config.yaml
model: "image classifier"
dataset: "crops of objects in photos (Visual Genome)"
train_examples: 123503
image_size: 32
crop_scale_min: 1
horizontal_flip: true
color_jitter: 0.1
targets: ["object"]
num_classes: 300
arch: "poolformer"
norm: "layernorm"
norm_position: "pre"
activation: "gelu"
parallel_block: false
inner_norm: false
moe: "expert_choice"
drop_path: 0.05
num_experts: 8
moe_every: 1
expert_mlp_ratio: 0.5
experts_per_token: 1
shared_expert: true
patch_size: [2, 2]
depths: [4, 4, 4]
widths: [64, 128, 256]
loss: "cross_entropy"
residual_init: "scaled_by_depth"
optimizer: "nadamw"
lr: 0.0013
beta1: 0.9
beta2: 0.95
eps: 1e-06
gradient_centralization: true
steps: 14500
batch_size: 256
epochs: 30.1
lr_schedule: "wsd"
decay_fraction: 0.2
final_lr_fraction: 0
warmup_steps: 290
weight_decay: 0.07
Rows from expert 2 of block 9, named by matrix and row number. Rows with one number belong to one neuron. Each number is 50 + 12 x the weight over its row's rms, rounded and kept within 0 to 99. All counts start at 0. After the name is the row's rms in percent of the matrix's.
# up: expert up (model.blocks.9.mlp.up, 8x128x256), inputs 224-255
# down: expert down (model.blocks.9.mlp.down, 8x256x128, transposed), outputs 224-255
up.21 111:59 50 43 52 35 19 51 50 48 64 33 52 43 43 47 51 32 56 45 54 48 57 70 26 68 60 65 58 78 52 39 61
up.22 066:33 54 55 53 40 39 57 50 33 60 53 27 39 65 30 36 53 41 65 80 47 42 46 63 61 62 31 38 49 52 46 69
up.23 102:45 47 33 64 69 51 51 39 36 52 44 47 34 45 42 43 49 35 38 56 42 64 55 64 49 26 68 64 54 64 43 64
up.24 071:29 45 51 72 57 39 64 61 54 44 39 32 27 51 39 69 48 59 58 59 37 56 28 48 62 40 48 41 39 56 74 49
up.25 095:49 50 47 52 50 55 48 38 48 57 65 51 37 51 52 72 35 47 68 61 34 55 58 55 61 30 63 55 37 29 39 60
up.26 108:35 54 57 57 67 60 43 55 24 25 23 52 56 68 41 55 54 34 18 37 53 52 31 30 50 67 52 41 59 40 65 45
up.27 076:48 48 47 64 61 30 65 66 42 50 54 29 49 45 21 52 67 33 43 61 52 47 45 51 65 43 41 48 47 63 67 43
up.28 099:30 66 50 40 39 50 60 55 48 32 39 43 49 56 55 63 61 47 58 38 46 44 56 57 50 60 15 54 40 59 50 49
up.29 103:51 80 56 56 67 32 60 26 70 60 53 42 37 47 59 45 59 59 49 55 42 67 58 43 64 41 59 69 50 63 44 52
up.30 108:52 31 54 58 62 41 46 36 62 45 41 35 54 48 28 31 57 43 24 71 34 51 43 57 71 48 63 60 54 56 56 52
up.31 100:25 43 39 44 34 45 38 13 63 35 48 55 49 54 60 53 46 36 60 44 43 64 30 38 49 44 47 23 56 32 32 63
up.32 105:52 61 49 58 58 31 43 50 59 54 53 40 53 36 14 69 41 61 56 62 45 59 54 43 52 29 65 44 70 64 40 59
up.33 102:55 43 46 46 15 40 74 29 52 48 60 46 66 69 49 37 44 61 46 68 44 29 44 54 55 79 46 43 37 40 51 45
up.34 104:47 42 50 49 29 39 63 55 45 53 52 42 52 66 55 58 59 36 61 80 58 24 43 32 48 60 41 35 29 56 43 34
up.35 108:51 40 36 37 40 61 64 43 68 41 58 50 52 47 62 53 26 57 30 47 52 51 50 43 63 44 46 51 71 39 61 59
up.36 094:54 35 58 58 52 40 56 39 49 52 53 37 55 55 42 62 39 59 18 68 51 45 42 56 54 74 41 69 53 53 38 70
up.37 079:41 49 39 44 38 53 62 63 42 36 54 49 33 66 38 61 47 25 60 64 46 64 40 58 46 64 54 50 53 49 57 59
up.38 102:55 67 53 37 49 22 55 44 61 38 49 51 52 57 37 56 38 61 49 56 31 51 67 39 59 37 72 53 59 37 38 41
up.39 100:50 54 56 73 39 38 56 59 76 53 56 53 57 54 28 44 46 42 63 46 41 54 47 82 52 53 40 56 44 51 55 52
up.40 108:21 75 56 57 48 45 48 47 66 51 33 44 24 51 33 55 47 20 68 52 20 68 32 52 53 39 56 69 45 62 64 50
up.41 072:42 46 50 62 57 39 61 71 47 48 50 29 38 47 32 57 74 35 51 54 41 37 41 51 62 37 40 38 50 57 71 44
up.42 116:60 35 51 31 46 62 52 65 45 60 76 45 63 56 54 63 49 38 51 70 59 54 53 49 55 80 58 61 51 37 53 51
up.43 097:50 67 41 65 59 52 55 43 56 37 45 44 49 52 68 52 57 49 52 43 41 46 47 69 57 36 67 44 55 48 41 65
up.44 109:55 72 44 48 50 69 38 41 50 53 67 39 47 47 47 60 48 51 46 65 35 63 56 78 67 48 61 56 56 54 34 76
up.45 094:25 54 50 65 71 57 48 53 36 38 25 49 51 41 35 48 52 55 36 57 51 35 31 44 53 45 54 29 32 54 48 32
up.46 078:43 35 27 64 39 36 65 62 56 52 46 37 54 48 28 35 52 38 37 54 50 47 36 43 52 62 42 28 61 38 58 36
up.47 102:47 48 57 63 55 32 50 42 67 58 56 27 51 43 36 38 55 40 35 69 54 40 52 34 52 33 47 57 48 47 40 57
up.48 105:46 47 49 70 62 23 72 48 54 56 55 49 48 51 48 47 42 49 33 55 34 36 53 51 57 35 44 43 56 57 64 77
up.49 102:50 61 29 38 48 49 50 31 23 41 49 13 43 46 55 63 58 37 42 61 43 41 48 35 71 63 39 38 43 52 48 49
up.50 068:36 36 44 48 44 44 70 64 40 54 38 30 45 54 21 37 47 28 51 66 41 60 39 45 59 39 32 49 61 65 73 50
up.51 109:42 40 38 58 44 43 51 28 59 31 39 51 53 54 50 53 42 58 50 40 69 62 45 57 51 44 63 53 62 42 52 41
up.52 100:42 58 62 40 54 30 53 62 46 24 44 50 57 72 37 48 62 48 71 57 29 66 58 42 48 41 53 59 33 52 44 50
up.53 072:32 37 47 78 43 37 60 54 49 46 33 44 48 63 31 53 61 31 40 61 41 40 32 44 55 50 35 54 48 47 73 57
up.54 104:44 50 72 58 61 37 45 84 47 37 22 47 40 56 52 63 52 55 75 25 59 65 53 56 52 48 57 52 53 40 71 58
up.55 100:49 62 45 32 36 62 39 60 44 49 44 20 61 57 52 62 29 48 64 72 43 53 47 51 60 50 63 39 50 38 50 42
up.56 101:31 32 63 55 33 48 54 41 29 39 45 46 47 51 49 44 38 43 45 90 24 44 52 37 50 37 52 42 34 41 36 67
up.57 108:45 87 52 44 48 49 45 46 65 69 37 47 41 52 50 68 48 41 74 54 36 72 51 52 57 58 58 56 49 46 48 41
up.58 110:52 56 37 51 49 31 64 43 51 50 59 56 66 51 48 64 54 23 29 63 43 50 62 59 61 70 60 71 64 78 38 71
up.59 102:29 45 71 45 30 39 63 57 61 50 61 47 51 68 56 59 58 38 66 52 40 51 66 45 56 67 26 61 49 41 34 70
up.60 073:46 58 11 64 58 57 54 36 48 40 72 50 37 45 41 57 30 52 33 75 22 31 54 53 67 34 49 32 50 68 53 50
up.61 123:44 76 46 75 09 42 69 50 64 36 40 53 48 65 44 52 49 25 65 63 20 39 57 51 48 58 55 62 43 49 44 53
up.62 071:25 34 52 70 56 29 51 53 49 54 58 24 25 57 33 48 63 47 62 61 41 47 27 45 60 57 47 27 56 35 62 52
up.63 109:41 68 44 52 47 70 48 54 46 39 49 50 50 71 57 55 37 68 54 33 63 62 51 67 49 44 66 54 31 39 65 68
up.64 104:54 36 72 53 71 39 53 53 45 66 51 34 32 47 25 47 67 41 36 56 41 31 38 59 68 48 57 67 43 45 52 57
up.65 097:63 69 63 54 66 60 77 73 44 58 52 56 49 58 75 76 63 56 53 30 54 54 50 59 56 45 38 73 20 26 54 54
up.66 101:32 65 59 69 65 54 25 46 52 52 52 57 20 44 46 47 35 39 36 50 43 54 46 70 52 34 71 52 40 66 48 53
up.67 101:51 44 47 34 77 66 42 48 44 41 50 27 40 49 58 35 55 52 48 44 49 62 32 52 62 44 76 54 41 44 48 54
up.68 105:39 51 41 43 41 46 51 44 45 33 51 51 47 50 38 34 57 54 42 64 66 70 51 34 43 57 33 55 50 42 64 53
up.69 116:37 58 50 66 66 39 76 72 37 53 30 48 39 55 40 58 68 42 52 63 49 46 40 33 48 58 51 42 27 29 67 32
up.70 094:33 42 65 56 33 46 52 67 51 49 52 35 75 74 54 56 49 46 66 57 59 47 38 62 48 65 55 51 44 39 36 65
up.71 113:10 43 54 71 40 28 44 53 63 36 36 51 41 66 30 61 50 33 60 57 38 34 40 52 49 45 62 29 52 51 43 40
up.72 072:45 65 41 43 61 53 47 49 36 42 55 28 43 55 46 49 63 50 42 69 30 49 32 39 77 35 30 62 50 42 74 54
up.73 098:37 67 56 63 55 57 63 47 71 56 67 56 76 68 53 65 57 54 61 51 46 61 60 56 56 41 50 69 61 50 47 70
up.74 068:45 35 41 39 64 60 46 65 51 74 29 28 44 47 40 61 66 35 43 58 43 54 31 37 77 48 45 45 58 38 79 51
up.75 067:29 43 38 44 60 58 62 56 38 43 35 34 41 53 41 49 57 52 41 56 35 69 41 45 64 26 40 48 42 51 71 46
up.76 105:43 62 25 47 57 54 53 41 55 49 63 47 56 63 29 39 44 38 51 42 55 52 48 63 53 31 60 58 52 70 50 49
up.77 086:42 63 38 64 43 49 61 38 26 40 59 34 46 46 45 67 25 29 44 65 37 35 36 48 61 49 50 33 56 55 55 50
up.78 113:47 62 50 61 12 35 48 37 59 46 45 48 78 71 54 46 44 54 69 60 53 35 54 58 53 64 63 30 55 27 36 38
up.79 118:47 42 56 43 52 41 69 32 48 47 50 56 45 58 66 45 30 57 28 38 60 48 41 64 55 65 41 35 38 61 54 55
up.80 102:49 55 67 58 44 67 59 81 50 49 44 50 62 60 51 47 50 53 36 61 54 48 59 45 49 71 71 60 50 41 60 60
up.81 105:38 39 49 37 58 59 56 47 50 36 41 24 59 62 50 50 48 58 35 68 59 72 42 49 61 66 42 54 53 52 56 52
up.82 070:31 43 58 56 44 41 51 56 36 54 55 33 45 52 26 61 40 40 62 69 51 45 43 60 61 47 45 26 62 46 57 65
up.83 109:59 61 57 65 37 42 44 48 47 41 70 52 47 51 43 44 68 60 18 37 64 44 61 62 72 37 74 54 62 40 36 59
up.84 115:31 55 51 75 60 37 56 39 72 52 56 52 39 46 47 45 43 53 49 51 45 59 69 38 52 51 43 66 42 65 68 65
up.85 103:51 43 40 29 29 57 41 42 31 49 38 39 53 41 47 83 45 52 56 64 76 77 52 35 49 60 42 62 77 62 48 55
up.86 113:65 58 45 51 44 61 43 48 54 33 65 38 41 56 39 30 54 51 62 36 59 61 57 65 84 36 74 62 65 50 56 50
up.87 103:46 65 64 49 33 36 54 59 77 48 51 50 46 54 48 42 67 57 86 79 46 49 41 54 46 69 58 63 52 58 38 42
up.88 105:56 52 56 51 30 31 39 12 46 36 65 47 39 46 45 56 28 43 66 63 42 45 50 72 55 50 49 46 73 64 47 52
up.89 111:24 43 63 60 46 35 68 62 45 31 36 52 41 43 43 61 48 45 60 71 52 48 52 43 41 62 29 40 42 62 57 60
up.90 099:53 72 60 53 50 41 73 72 22 45 39 39 20 59 63 72 46 56 60 39 47 51 32 50 51 32 63 51 34 53 41 55
up.91 095:46 56 50 58 52 32 54 35 50 29 45 42 29 54 64 59 45 45 55 60 35 56 49 60 52 51 45 47 58 46 29 67
up.92 105:55 63 41 58 58 24 51 59 49 69 41 43 35 50 46 72 59 44 80 58 41 64 58 41 51 53 68 61 85 34 50 39
up.93 115:36 56 60 70 64 29 37 64 42 30 31 50 41 64 32 58 65 18 45 50 42 29 41 39 48 58 41 44 43 37 56 42
up.94 103:44 62 56 51 56 49 28 47 66 26 43 57 26 57 40 57 37 45 43 60 39 61 62 52 47 65 65 64 58 49 51 41
up.95 105:45 61 20 35 53 71 41 20 19 44 30 31 39 44 64 35 56 56 27 74 40 29 30 46 64 39 59 51 53 68 44 37
up.96 100:57 61 30 43 71 48 72 56 22 59 59 45 44 50 55 38 61 23 62 57 55 67 49 45 51 46 57 60 31 53 61 44
up.97 090:55 62 43 43 44 52 41 37 48 58 40 47 63 56 50 56 69 39 59 35 47 57 70 43 56 56 37 61 51 43 38 45
up.98 109:42 28 67 42 55 57 43 62 54 55 35 49 51 54 37 41 52 41 52 41 53 56 43 47 53 56 62 65 51 29 64 57
up.99 079:41 67 46 32 49 52 65 39 62 38 49 37 39 69 37 61 40 44 55 63 44 39 28 44 55 55 58 39 47 52 58 62
up.100 104:30 70 40 44 54 45 39 49 52 52 40 29 50 55 53 43 51 33 52 65 37 53 42 64 73 77 40 47 41 45 51 39
up.101 100:32 59 44 42 78 35 42 36 32 46 42 40 39 43 50 52 45 60 54 70 43 65 31 79 56 62 67 30 37 60 56 54
up.102 104:50 51 51 51 56 20 55 42 44 49 28 50 56 49 40 41 51 54 64 56 33 39 51 26 57 55 54 42 64 35 28 35
up.103 094:43 54 58 50 64 50 40 34 72 50 54 43 47 51 42 57 69 44 54 50 48 71 61 65 50 60 45 72 70 28 53 33
up.104 101:53 43 48 70 47 43 80 61 60 32 34 59 66 67 47 58 52 43 46 40 41 39 68 49 43 64 44 49 83 46 65 44
up.105 106:34 32 62 63 41 37 47 68 72 59 50 44 70 45 22 40 47 47 60 54 39 56 59 75 65 38 47 43 58 51 40 61
up.106 099:43 59 38 41 40 69 53 32 31 43 53 23 37 44 42 40 31 53 43 65 57 34 33 59 56 45 31 33 49 70 46 49
up.107 085:44 43 56 42 54 48 54 71 44 36 30 27 27 51 33 59 63 34 47 40 34 48 48 54 70 43 47 38 62 53 65 49
up.108 073:29 43 44 37 59 52 49 55 43 52 46 31 38 56 49 58 62 50 45 58 51 55 33 57 64 59 50 37 46 49 73 47
up.109 095:47 61 44 43 50 54 61 40 53 57 55 36 32 54 59 77 38 49 51 79 46 37 35 64 60 54 61 62 35 42 45 43
up.110 103:56 41 41 62 45 49 50 63 40 34 32 20 40 61 57 60 53 57 62 41 59 54 09 40 57 39 60 53 62 38 52 48
up.111 103:47 40 47 42 42 68 52 43 60 39 52 32 43 56 62 41 37 65 47 36 60 64 30 45 56 60 43 45 47 36 52 59
up.112 092:34 55 44 62 22 53 27 52 50 32 54 50 57 44 53 41 47 65 35 39 69 43 47 71 47 78 47 50 60 57 48 72
up.113 102:65 55 40 65 35 20 50 81 48 45 49 48 60 52 34 52 74 67 57 44 63 50 48 60 49 51 31 42 73 51 45 45
up.114 086:35 77 24 54 51 36 26 40 60 27 46 48 43 46 41 60 45 62 77 45 52 41 55 53 50 54 54 32 55 71 56 47
up.115 098:56 65 12 50 50 39 45 24 34 48 41 47 26 49 52 42 46 33 68 43 47 46 39 48 51 38 68 51 47 75 40 52
down.21 104:57 55 36 64 61 59 36 44 30 42 53 60 25 47 38 42 55 55 54 53 33 32 26 23 43 51 72 40 38 37 62 51
down.22 086:47 59 57 56 51 31 42 38 68 52 31 62 70 46 45 29 57 49 42 49 49 59 74 42 44 57 39 62 55 57 40 52
down.23 101:45 67 37 44 44 31 49 35 64 31 48 35 41 50 48 53 61 44 72 37 52 53 59 50 56 52 43 45 48 63 69 63
down.24 084:47 50 61 58 53 29 38 36 68 55 39 64 69 46 45 32 50 54 43 48 46 60 79 39 44 49 44 67 55 57 44 54
down.25 093:54 49 48 34 55 39 41 52 51 42 53 54 43 70 47 39 62 39 35 56 47 64 38 54 44 48 62 55 21 53 85 43
down.26 103:58 30 19 52 56 58 56 50 44 35 62 56 65 42 79 38 52 59 50 60 49 35 42 50 41 52 65 53 42 53 18 63
down.27 083:51 55 62 56 51 37 38 46 74 50 40 65 70 46 46 34 52 50 42 39 39 57 76 44 36 59 42 64 59 52 41 53
down.28 092:54 66 50 37 67 63 64 45 41 48 44 48 33 34 37 46 47 71 63 28 49 73 35 64 58 53 52 59 44 62 62 60
down.29 100:48 42 69 42 59 52 54 55 50 49 76 53 53 55 40 26 54 36 56 37 47 44 57 30 50 55 68 49 65 28 49 47
down.30 101:46 62 62 52 71 29 41 49 31 51 43 45 65 52 61 27 58 58 46 65 60 61 78 45 56 41 20 36 48 44 28 59
down.31 094:43 32 55 64 37 49 62 59 21 12 60 46 36 58 28 34 41 53 44 37 46 39 50 41 52 58 58 34 35 55 41 46
down.32 109:50 56 34 45 81 43 50 40 63 59 39 43 38 30 69 41 66 58 40 42 59 63 81 52 71 43 43 49 62 54 45 61
down.33 099:65 46 60 60 72 40 40 58 53 61 40 40 77 40 36 47 62 52 44 32 61 52 51 66 52 35 46 87 57 66 53 48
down.34 103:33 40 72 48 39 67 38 55 77 35 52 48 66 71 38 40 33 60 42 45 37 39 62 64 56 53 64 52 64 60 55 52
down.35 098:78 56 64 26 68 66 48 46 55 49 55 32 63 44 54 62 57 44 35 41 55 41 54 53 73 52 38 40 37 53 63 48
down.36 100:46 43 42 54 50 37 45 30 31 45 52 43 27 49 36 56 52 59 67 46 45 52 42 46 56 34 50 64 26 56 49 55
down.37 086:45 60 58 59 54 38 40 38 71 57 34 59 70 45 49 28 54 54 44 52 46 63 73 42 39 55 36 68 56 56 46 49
down.38 102:58 52 61 69 45 45 44 51 51 65 68 47 41 40 31 16 67 46 58 43 67 45 74 35 50 56 48 46 42 46 68 34
down.39 104:58 52 62 51 39 55 60 43 24 55 40 46 48 47 65 72 28 76 75 39 56 38 60 71 38 36 53 44 54 60 57 51
down.40 103:51 59 55 32 40 28 59 44 56 53 31 51 56 37 59 57 46 66 61 50 47 58 72 41 45 56 44 36 39 39 43 55
down.41 086:56 58 58 66 52 36 37 40 74 54 35 63 73 46 49 30 61 53 35 47 46 61 77 43 41 60 43 58 49 55 43 48
down.42 107:49 46 34 50 34 65 60 46 53 58 50 49 37 39 46 69 63 44 54 51 66 60 41 41 45 66 42 44 42 30 61 49
down.43 092:44 54 53 40 61 45 55 43 42 73 66 48 30 71 66 54 66 63 56 37 53 44 48 55 35 34 47 45 46 33 63 28
down.44 104:39 32 62 66 56 27 62 73 46 52 51 65 68 50 32 59 33 24 60 48 66 65 47 46 32 40 43 61 36 45 60 61
down.45 095:45 70 37 63 56 50 46 47 60 52 38 55 75 50 45 29 51 47 51 62 47 58 71 46 48 61 36 64 64 55 51 56
down.46 085:54 58 61 56 57 31 37 39 73 58 40 59 70 40 45 35 55 49 39 52 41 59 73 41 43 55 38 64 55 56 44 54
down.47 105:39 60 52 61 54 37 35 45 58 53 48 40 47 29 52 47 59 50 44 64 44 60 83 52 50 66 52 61 53 62 43 48
down.48 113:34 69 42 64 44 52 20 27 51 55 26 53 44 52 59 55 76 29 37 72 50 62 48 53 55 52 37 74 53 41 55 59
down.49 103:51 54 40 31 37 34 39 42 65 38 54 70 61 53 52 33 46 52 37 55 34 42 74 52 45 59 54 53 73 29 68 56
down.50 085:55 58 60 63 49 35 37 34 66 48 30 57 70 49 49 35 58 47 44 49 43 58 71 46 46 56 39 63 51 56 48 53
down.51 115:27 44 53 49 39 48 57 36 66 28 45 45 48 50 48 43 63 44 55 69 41 50 72 31 51 53 39 48 42 42 45 39
down.52 099:57 62 40 37 60 38 46 43 46 51 68 56 46 69 30 40 69 42 56 60 63 36 45 63 51 55 30 42 59 39 38 56
down.53 084:49 59 58 60 56 33 38 34 71 57 38 61 70 47 44 27 51 53 42 44 46 55 75 42 45 56 43 69 52 56 37 54
down.54 097:38 52 55 29 57 35 52 65 46 53 45 35 52 62 61 59 63 48 61 61 39 43 33 45 62 55 59 54 56 71 59 59
down.55 102:50 38 34 58 37 39 59 56 65 57 46 47 77 50 37 51 62 67 45 45 73 51 69 32 54 33 44 51 56 63 57 44
down.56 099:57 38 39 76 63 70 52 48 42 56 53 56 40 55 27 52 43 55 60 49 45 50 22 62 58 38 55 53 46 61 36 43
down.57 107:46 52 50 55 66 34 66 55 44 49 65 47 59 44 53 44 66 53 54 38 44 81 71 27 43 40 54 33 53 43 53 53
down.58 107:46 37 61 63 49 71 54 35 51 58 39 31 55 61 49 31 51 50 67 44 46 41 47 29 47 50 40 45 44 62 55 54
down.59 107:44 47 55 58 43 62 43 51 50 54 49 61 75 60 36 35 49 51 36 32 52 68 59 75 23 55 56 39 61 50 70 49
down.60 085:55 54 60 59 52 31 40 41 68 48 33 57 69 45 49 32 57 52 44 45 46 63 79 37 46 62 38 59 52 57 45 49
down.61 122:34 57 61 53 52 16 38 42 53 56 33 40 48 66 53 50 49 39 59 31 49 47 64 62 55 47 52 63 39 51 41 47
down.62 085:52 61 58 64 51 35 39 30 72 53 33 57 70 46 46 36 52 56 47 48 44 54 75 36 43 55 43 63 52 55 38 55
down.63 108:51 44 58 58 66 56 61 47 51 23 51 44 35 63 60 93 41 55 40 37 39 56 42 35 48 31 68 32 45 51 57 65
down.64 101:63 39 71 39 53 29 65 48 43 30 44 53 64 51 38 29 36 48 44 52 49 50 48 42 52 41 55 52 58 55 28 32
down.65 096:27 53 56 55 63 32 35 55 49 58 45 44 56 52 49 55 61 41 56 52 42 58 54 47 60 62 52 36 36 57 54 38
down.66 097:42 52 40 56 77 43 47 46 51 37 67 43 43 91 46 47 49 36 47 26 42 52 58 93 66 39 59 63 66 58 59 57
down.67 103:44 48 58 33 49 49 48 52 52 52 54 51 58 10 57 69 52 41 26 39 67 34 50 67 45 33 49 54 81 38 43 28
down.68 096:54 42 24 58 37 50 68 55 54 47 74 39 48 49 42 33 45 53 36 58 59 37 38 37 50 57 52 33 52 50 39 51
down.69 112:47 61 64 38 45 41 40 35 55 49 32 42 50 53 63 47 46 48 45 45 58 31 71 43 56 43 53 59 37 45 44 60
down.70 100:49 33 63 52 42 46 53 65 57 54 42 58 60 63 40 59 61 41 50 49 68 52 57 35 37 47 37 52 61 73 51 70
down.71 111:58 38 67 45 53 55 33 42 54 42 35 55 51 54 63 42 43 42 40 81 61 28 62 48 29 44 42 36 59 46 56 50
down.72 087:48 55 58 59 49 33 37 39 69 51 35 58 72 46 46 30 57 56 42 45 46 63 75 40 45 50 42 63 51 58 48 48
down.73 104:72 39 50 42 32 44 60 46 35 55 50 47 78 46 44 63 25 56 57 38 56 48 53 62 45 48 35 34 55 40 62 57
down.74 085:48 58 61 55 47 31 33 36 73 56 34 53 72 45 51 34 54 51 46 43 41 59 73 43 47 53 44 66 57 61 47 48
down.75 083:49 57 62 59 51 31 39 39 67 53 33 57 71 46 44 30 59 46 39 45 46 60 73 42 45 53 42 64 52 51 39 52
down.76 103:47 44 59 49 28 74 41 60 32 37 43 46 60 42 75 50 41 49 62 54 38 39 48 55 65 47 51 51 43 39 53 37
down.77 088:60 56 50 47 57 33 38 40 73 48 40 61 72 46 42 37 54 51 47 49 48 65 83 41 40 52 42 68 57 41 37 49
down.78 105:63 38 63 52 61 48 58 51 58 64 49 44 47 54 40 42 46 52 25 49 54 29 62 49 60 35 43 71 49 57 60 42
down.79 112:39 38 57 62 37 53 52 69 66 34 58 39 51 49 37 43 46 43 39 62 44 81 66 29 59 79 45 62 72 33 55 47
down.80 105:48 74 53 67 36 52 35 61 50 57 62 39 35 31 58 44 56 51 69 47 55 41 51 68 39 56 44 52 40 29 48 64
down.81 105:65 46 56 47 37 50 51 51 53 47 63 32 62 50 33 48 38 70 53 54 55 59 11 43 67 48 47 49 43 51 36 59
down.82 085:49 58 61 60 49 35 34 35 69 51 33 55 71 44 46 29 56 52 43 48 48 59 74 38 50 54 40 63 52 57 38 53
down.83 103:61 51 58 42 56 83 31 59 51 54 36 51 67 51 52 38 72 49 44 53 43 20 42 33 40 36 51 40 54 52 56 59
down.84 116:48 73 53 49 48 47 41 45 55 41 47 39 74 51 61 47 54 37 37 53 46 62 50 44 52 56 63 50 49 34 51 50
down.85 104:50 51 37 41 51 32 71 72 77 50 35 41 39 44 61 57 53 40 53 66 42 50 46 40 59 58 54 37 46 33 61 32
down.86 116:57 56 57 65 44 40 37 44 51 57 42 50 45 48 51 54 24 57 36 44 57 42 49 50 49 41 52 33 51 61 43 46
down.87 106:44 65 60 58 70 56 38 54 79 37 57 33 56 44 54 43 45 32 45 44 40 59 90 42 67 43 19 51 55 37 65 46
down.88 099:55 34 31 50 42 53 51 42 25 48 47 37 35 51 40 33 52 32 58 65 52 46 47 42 61 48 54 29 25 65 45 39
down.89 108:39 41 34 43 43 58 38 54 38 54 37 56 38 46 54 60 34 33 56 61 33 61 57 43 68 39 60 45 45 50 42 39
down.90 104:35 50 48 46 45 46 43 38 58 46 69 40 56 36 47 47 61 43 30 54 74 63 49 63 43 52 77 57 58 37 50 68
down.91 097:57 32 60 65 41 30 51 42 68 58 44 56 20 41 60 43 68 57 49 47 77 46 57 52 37 62 50 58 49 51 24 47
down.92 103:41 64 49 52 56 56 64 60 65 70 63 27 64 52 49 40 65 31 24 65 61 52 75 57 57 48 42 42 62 57 49 49
down.93 105:52 52 47 45 59 51 59 47 35 69 35 56 29 64 40 76 45 48 47 57 60 39 35 64 46 28 56 45 34 44 37 40
down.94 097:50 50 34 37 46 44 59 40 47 45 51 56 55 62 41 45 53 60 33 46 25 55 45 38 48 72 68 54 57 51 79 51
down.95 102:42 65 61 45 51 26 44 43 44 31 35 43 54 54 71 58 56 50 61 34 55 65 36 39 45 50 44 69 60 59 30 55
down.96 096:68 71 54 70 61 58 58 63 49 48 50 36 60 50 54 41 53 41 56 57 46 54 54 34 65 66 40 57 37 59 35 32
down.97 088:42 58 28 41 57 65 44 63 34 32 56 43 53 60 58 44 42 52 50 62 43 32 46 67 59 56 64 56 65 60 53 39
down.98 101:54 19 57 57 57 67 43 49 44 20 50 62 64 41 65 56 48 60 61 58 33 41 44 48 59 61 59 46 78 71 41 58
down.99 084:50 54 65 59 47 33 37 30 74 53 37 62 74 49 43 31 56 52 39 47 43 56 74 37 44 55 35 59 51 53 41 50
down.100 101:54 70 53 49 38 31 38 41 68 51 34 48 64 54 56 32 43 63 39 51 48 53 70 46 39 52 45 52 67 58 39 54
down.101 101:53 55 40 56 31 57 59 56 39 48 76 34 45 33 57 67 41 27 73 45 32 55 43 39 66 28 48 35 49 20 51 60
down.102 098:41 54 47 41 44 57 68 48 33 69 57 54 30 52 39 68 72 66 60 35 40 28 30 71 44 49 26 69 45 67 42 45
down.103 092:45 61 35 35 71 30 47 49 53 28 52 48 36 60 67 36 53 55 47 54 40 41 42 43 43 72 38 60 34 57 47 39
down.104 100:58 50 45 40 54 29 61 75 51 60 43 58 44 42 75 34 46 36 64 53 53 51 36 50 41 58 65 57 38 40 44 52
down.105 110:72 42 69 49 44 50 50 44 42 44 43 56 58 57 66 70 20 57 69 43 57 64 38 45 45 47 39 16 46 59 48 54
down.106 102:54 52 57 55 57 37 61 61 57 56 37 57 46 49 76 65 44 40 60 47 62 40 70 42 60 40 46 47 34 73 43 56
down.107 085:49 54 59 63 49 31 38 44 64 52 40 56 73 45 47 25 54 57 43 47 45 62 74 39 51 52 36 61 52 59 42 54
down.108 085:50 59 59 62 54 33 39 40 72 50 36 60 71 45 50 37 55 58 45 50 44 59 72 44 46 55 39 68 56 53 42 51
down.109 091:48 38 61 36 55 52 51 49 42 34 45 42 64 59 71 41 58 60 49 53 75 69 37 42 40 42 48 54 34 68 57 48
down.110 108:51 44 60 52 51 35 64 42 72 79 37 48 45 12 68 59 69 53 25 50 65 48 55 46 62 33 51 22 68 49 38 60
down.111 108:41 40 70 56 41 41 41 69 53 64 55 49 69 55 50 52 54 52 76 54 55 48 54 42 47 62 31 40 60 48 50 37
down.112 087:40 51 38 63 48 49 67 48 56 52 50 35 60 65 50 57 54 65 53 72 27 40 28 49 73 66 50 64 35 67 46 49
down.113 100:42 59 62 26 43 53 55 59 58 60 60 56 43 39 23 71 53 41 64 36 49 69 46 49 47 65 44 36 57 43 54 43
down.114 084:48 48 25 52 45 64 63 37 38 56 59 75 42 53 48 64 57 62 48 26 56 34 39 64 38 53 33 43 50 66 66 46
down.115 096:43 45 41 50 67 43 41 33 67 52 49 65 42 56 39 49 59 47 45 44 42 58 29 55 36 75 58 48 60 33 58 69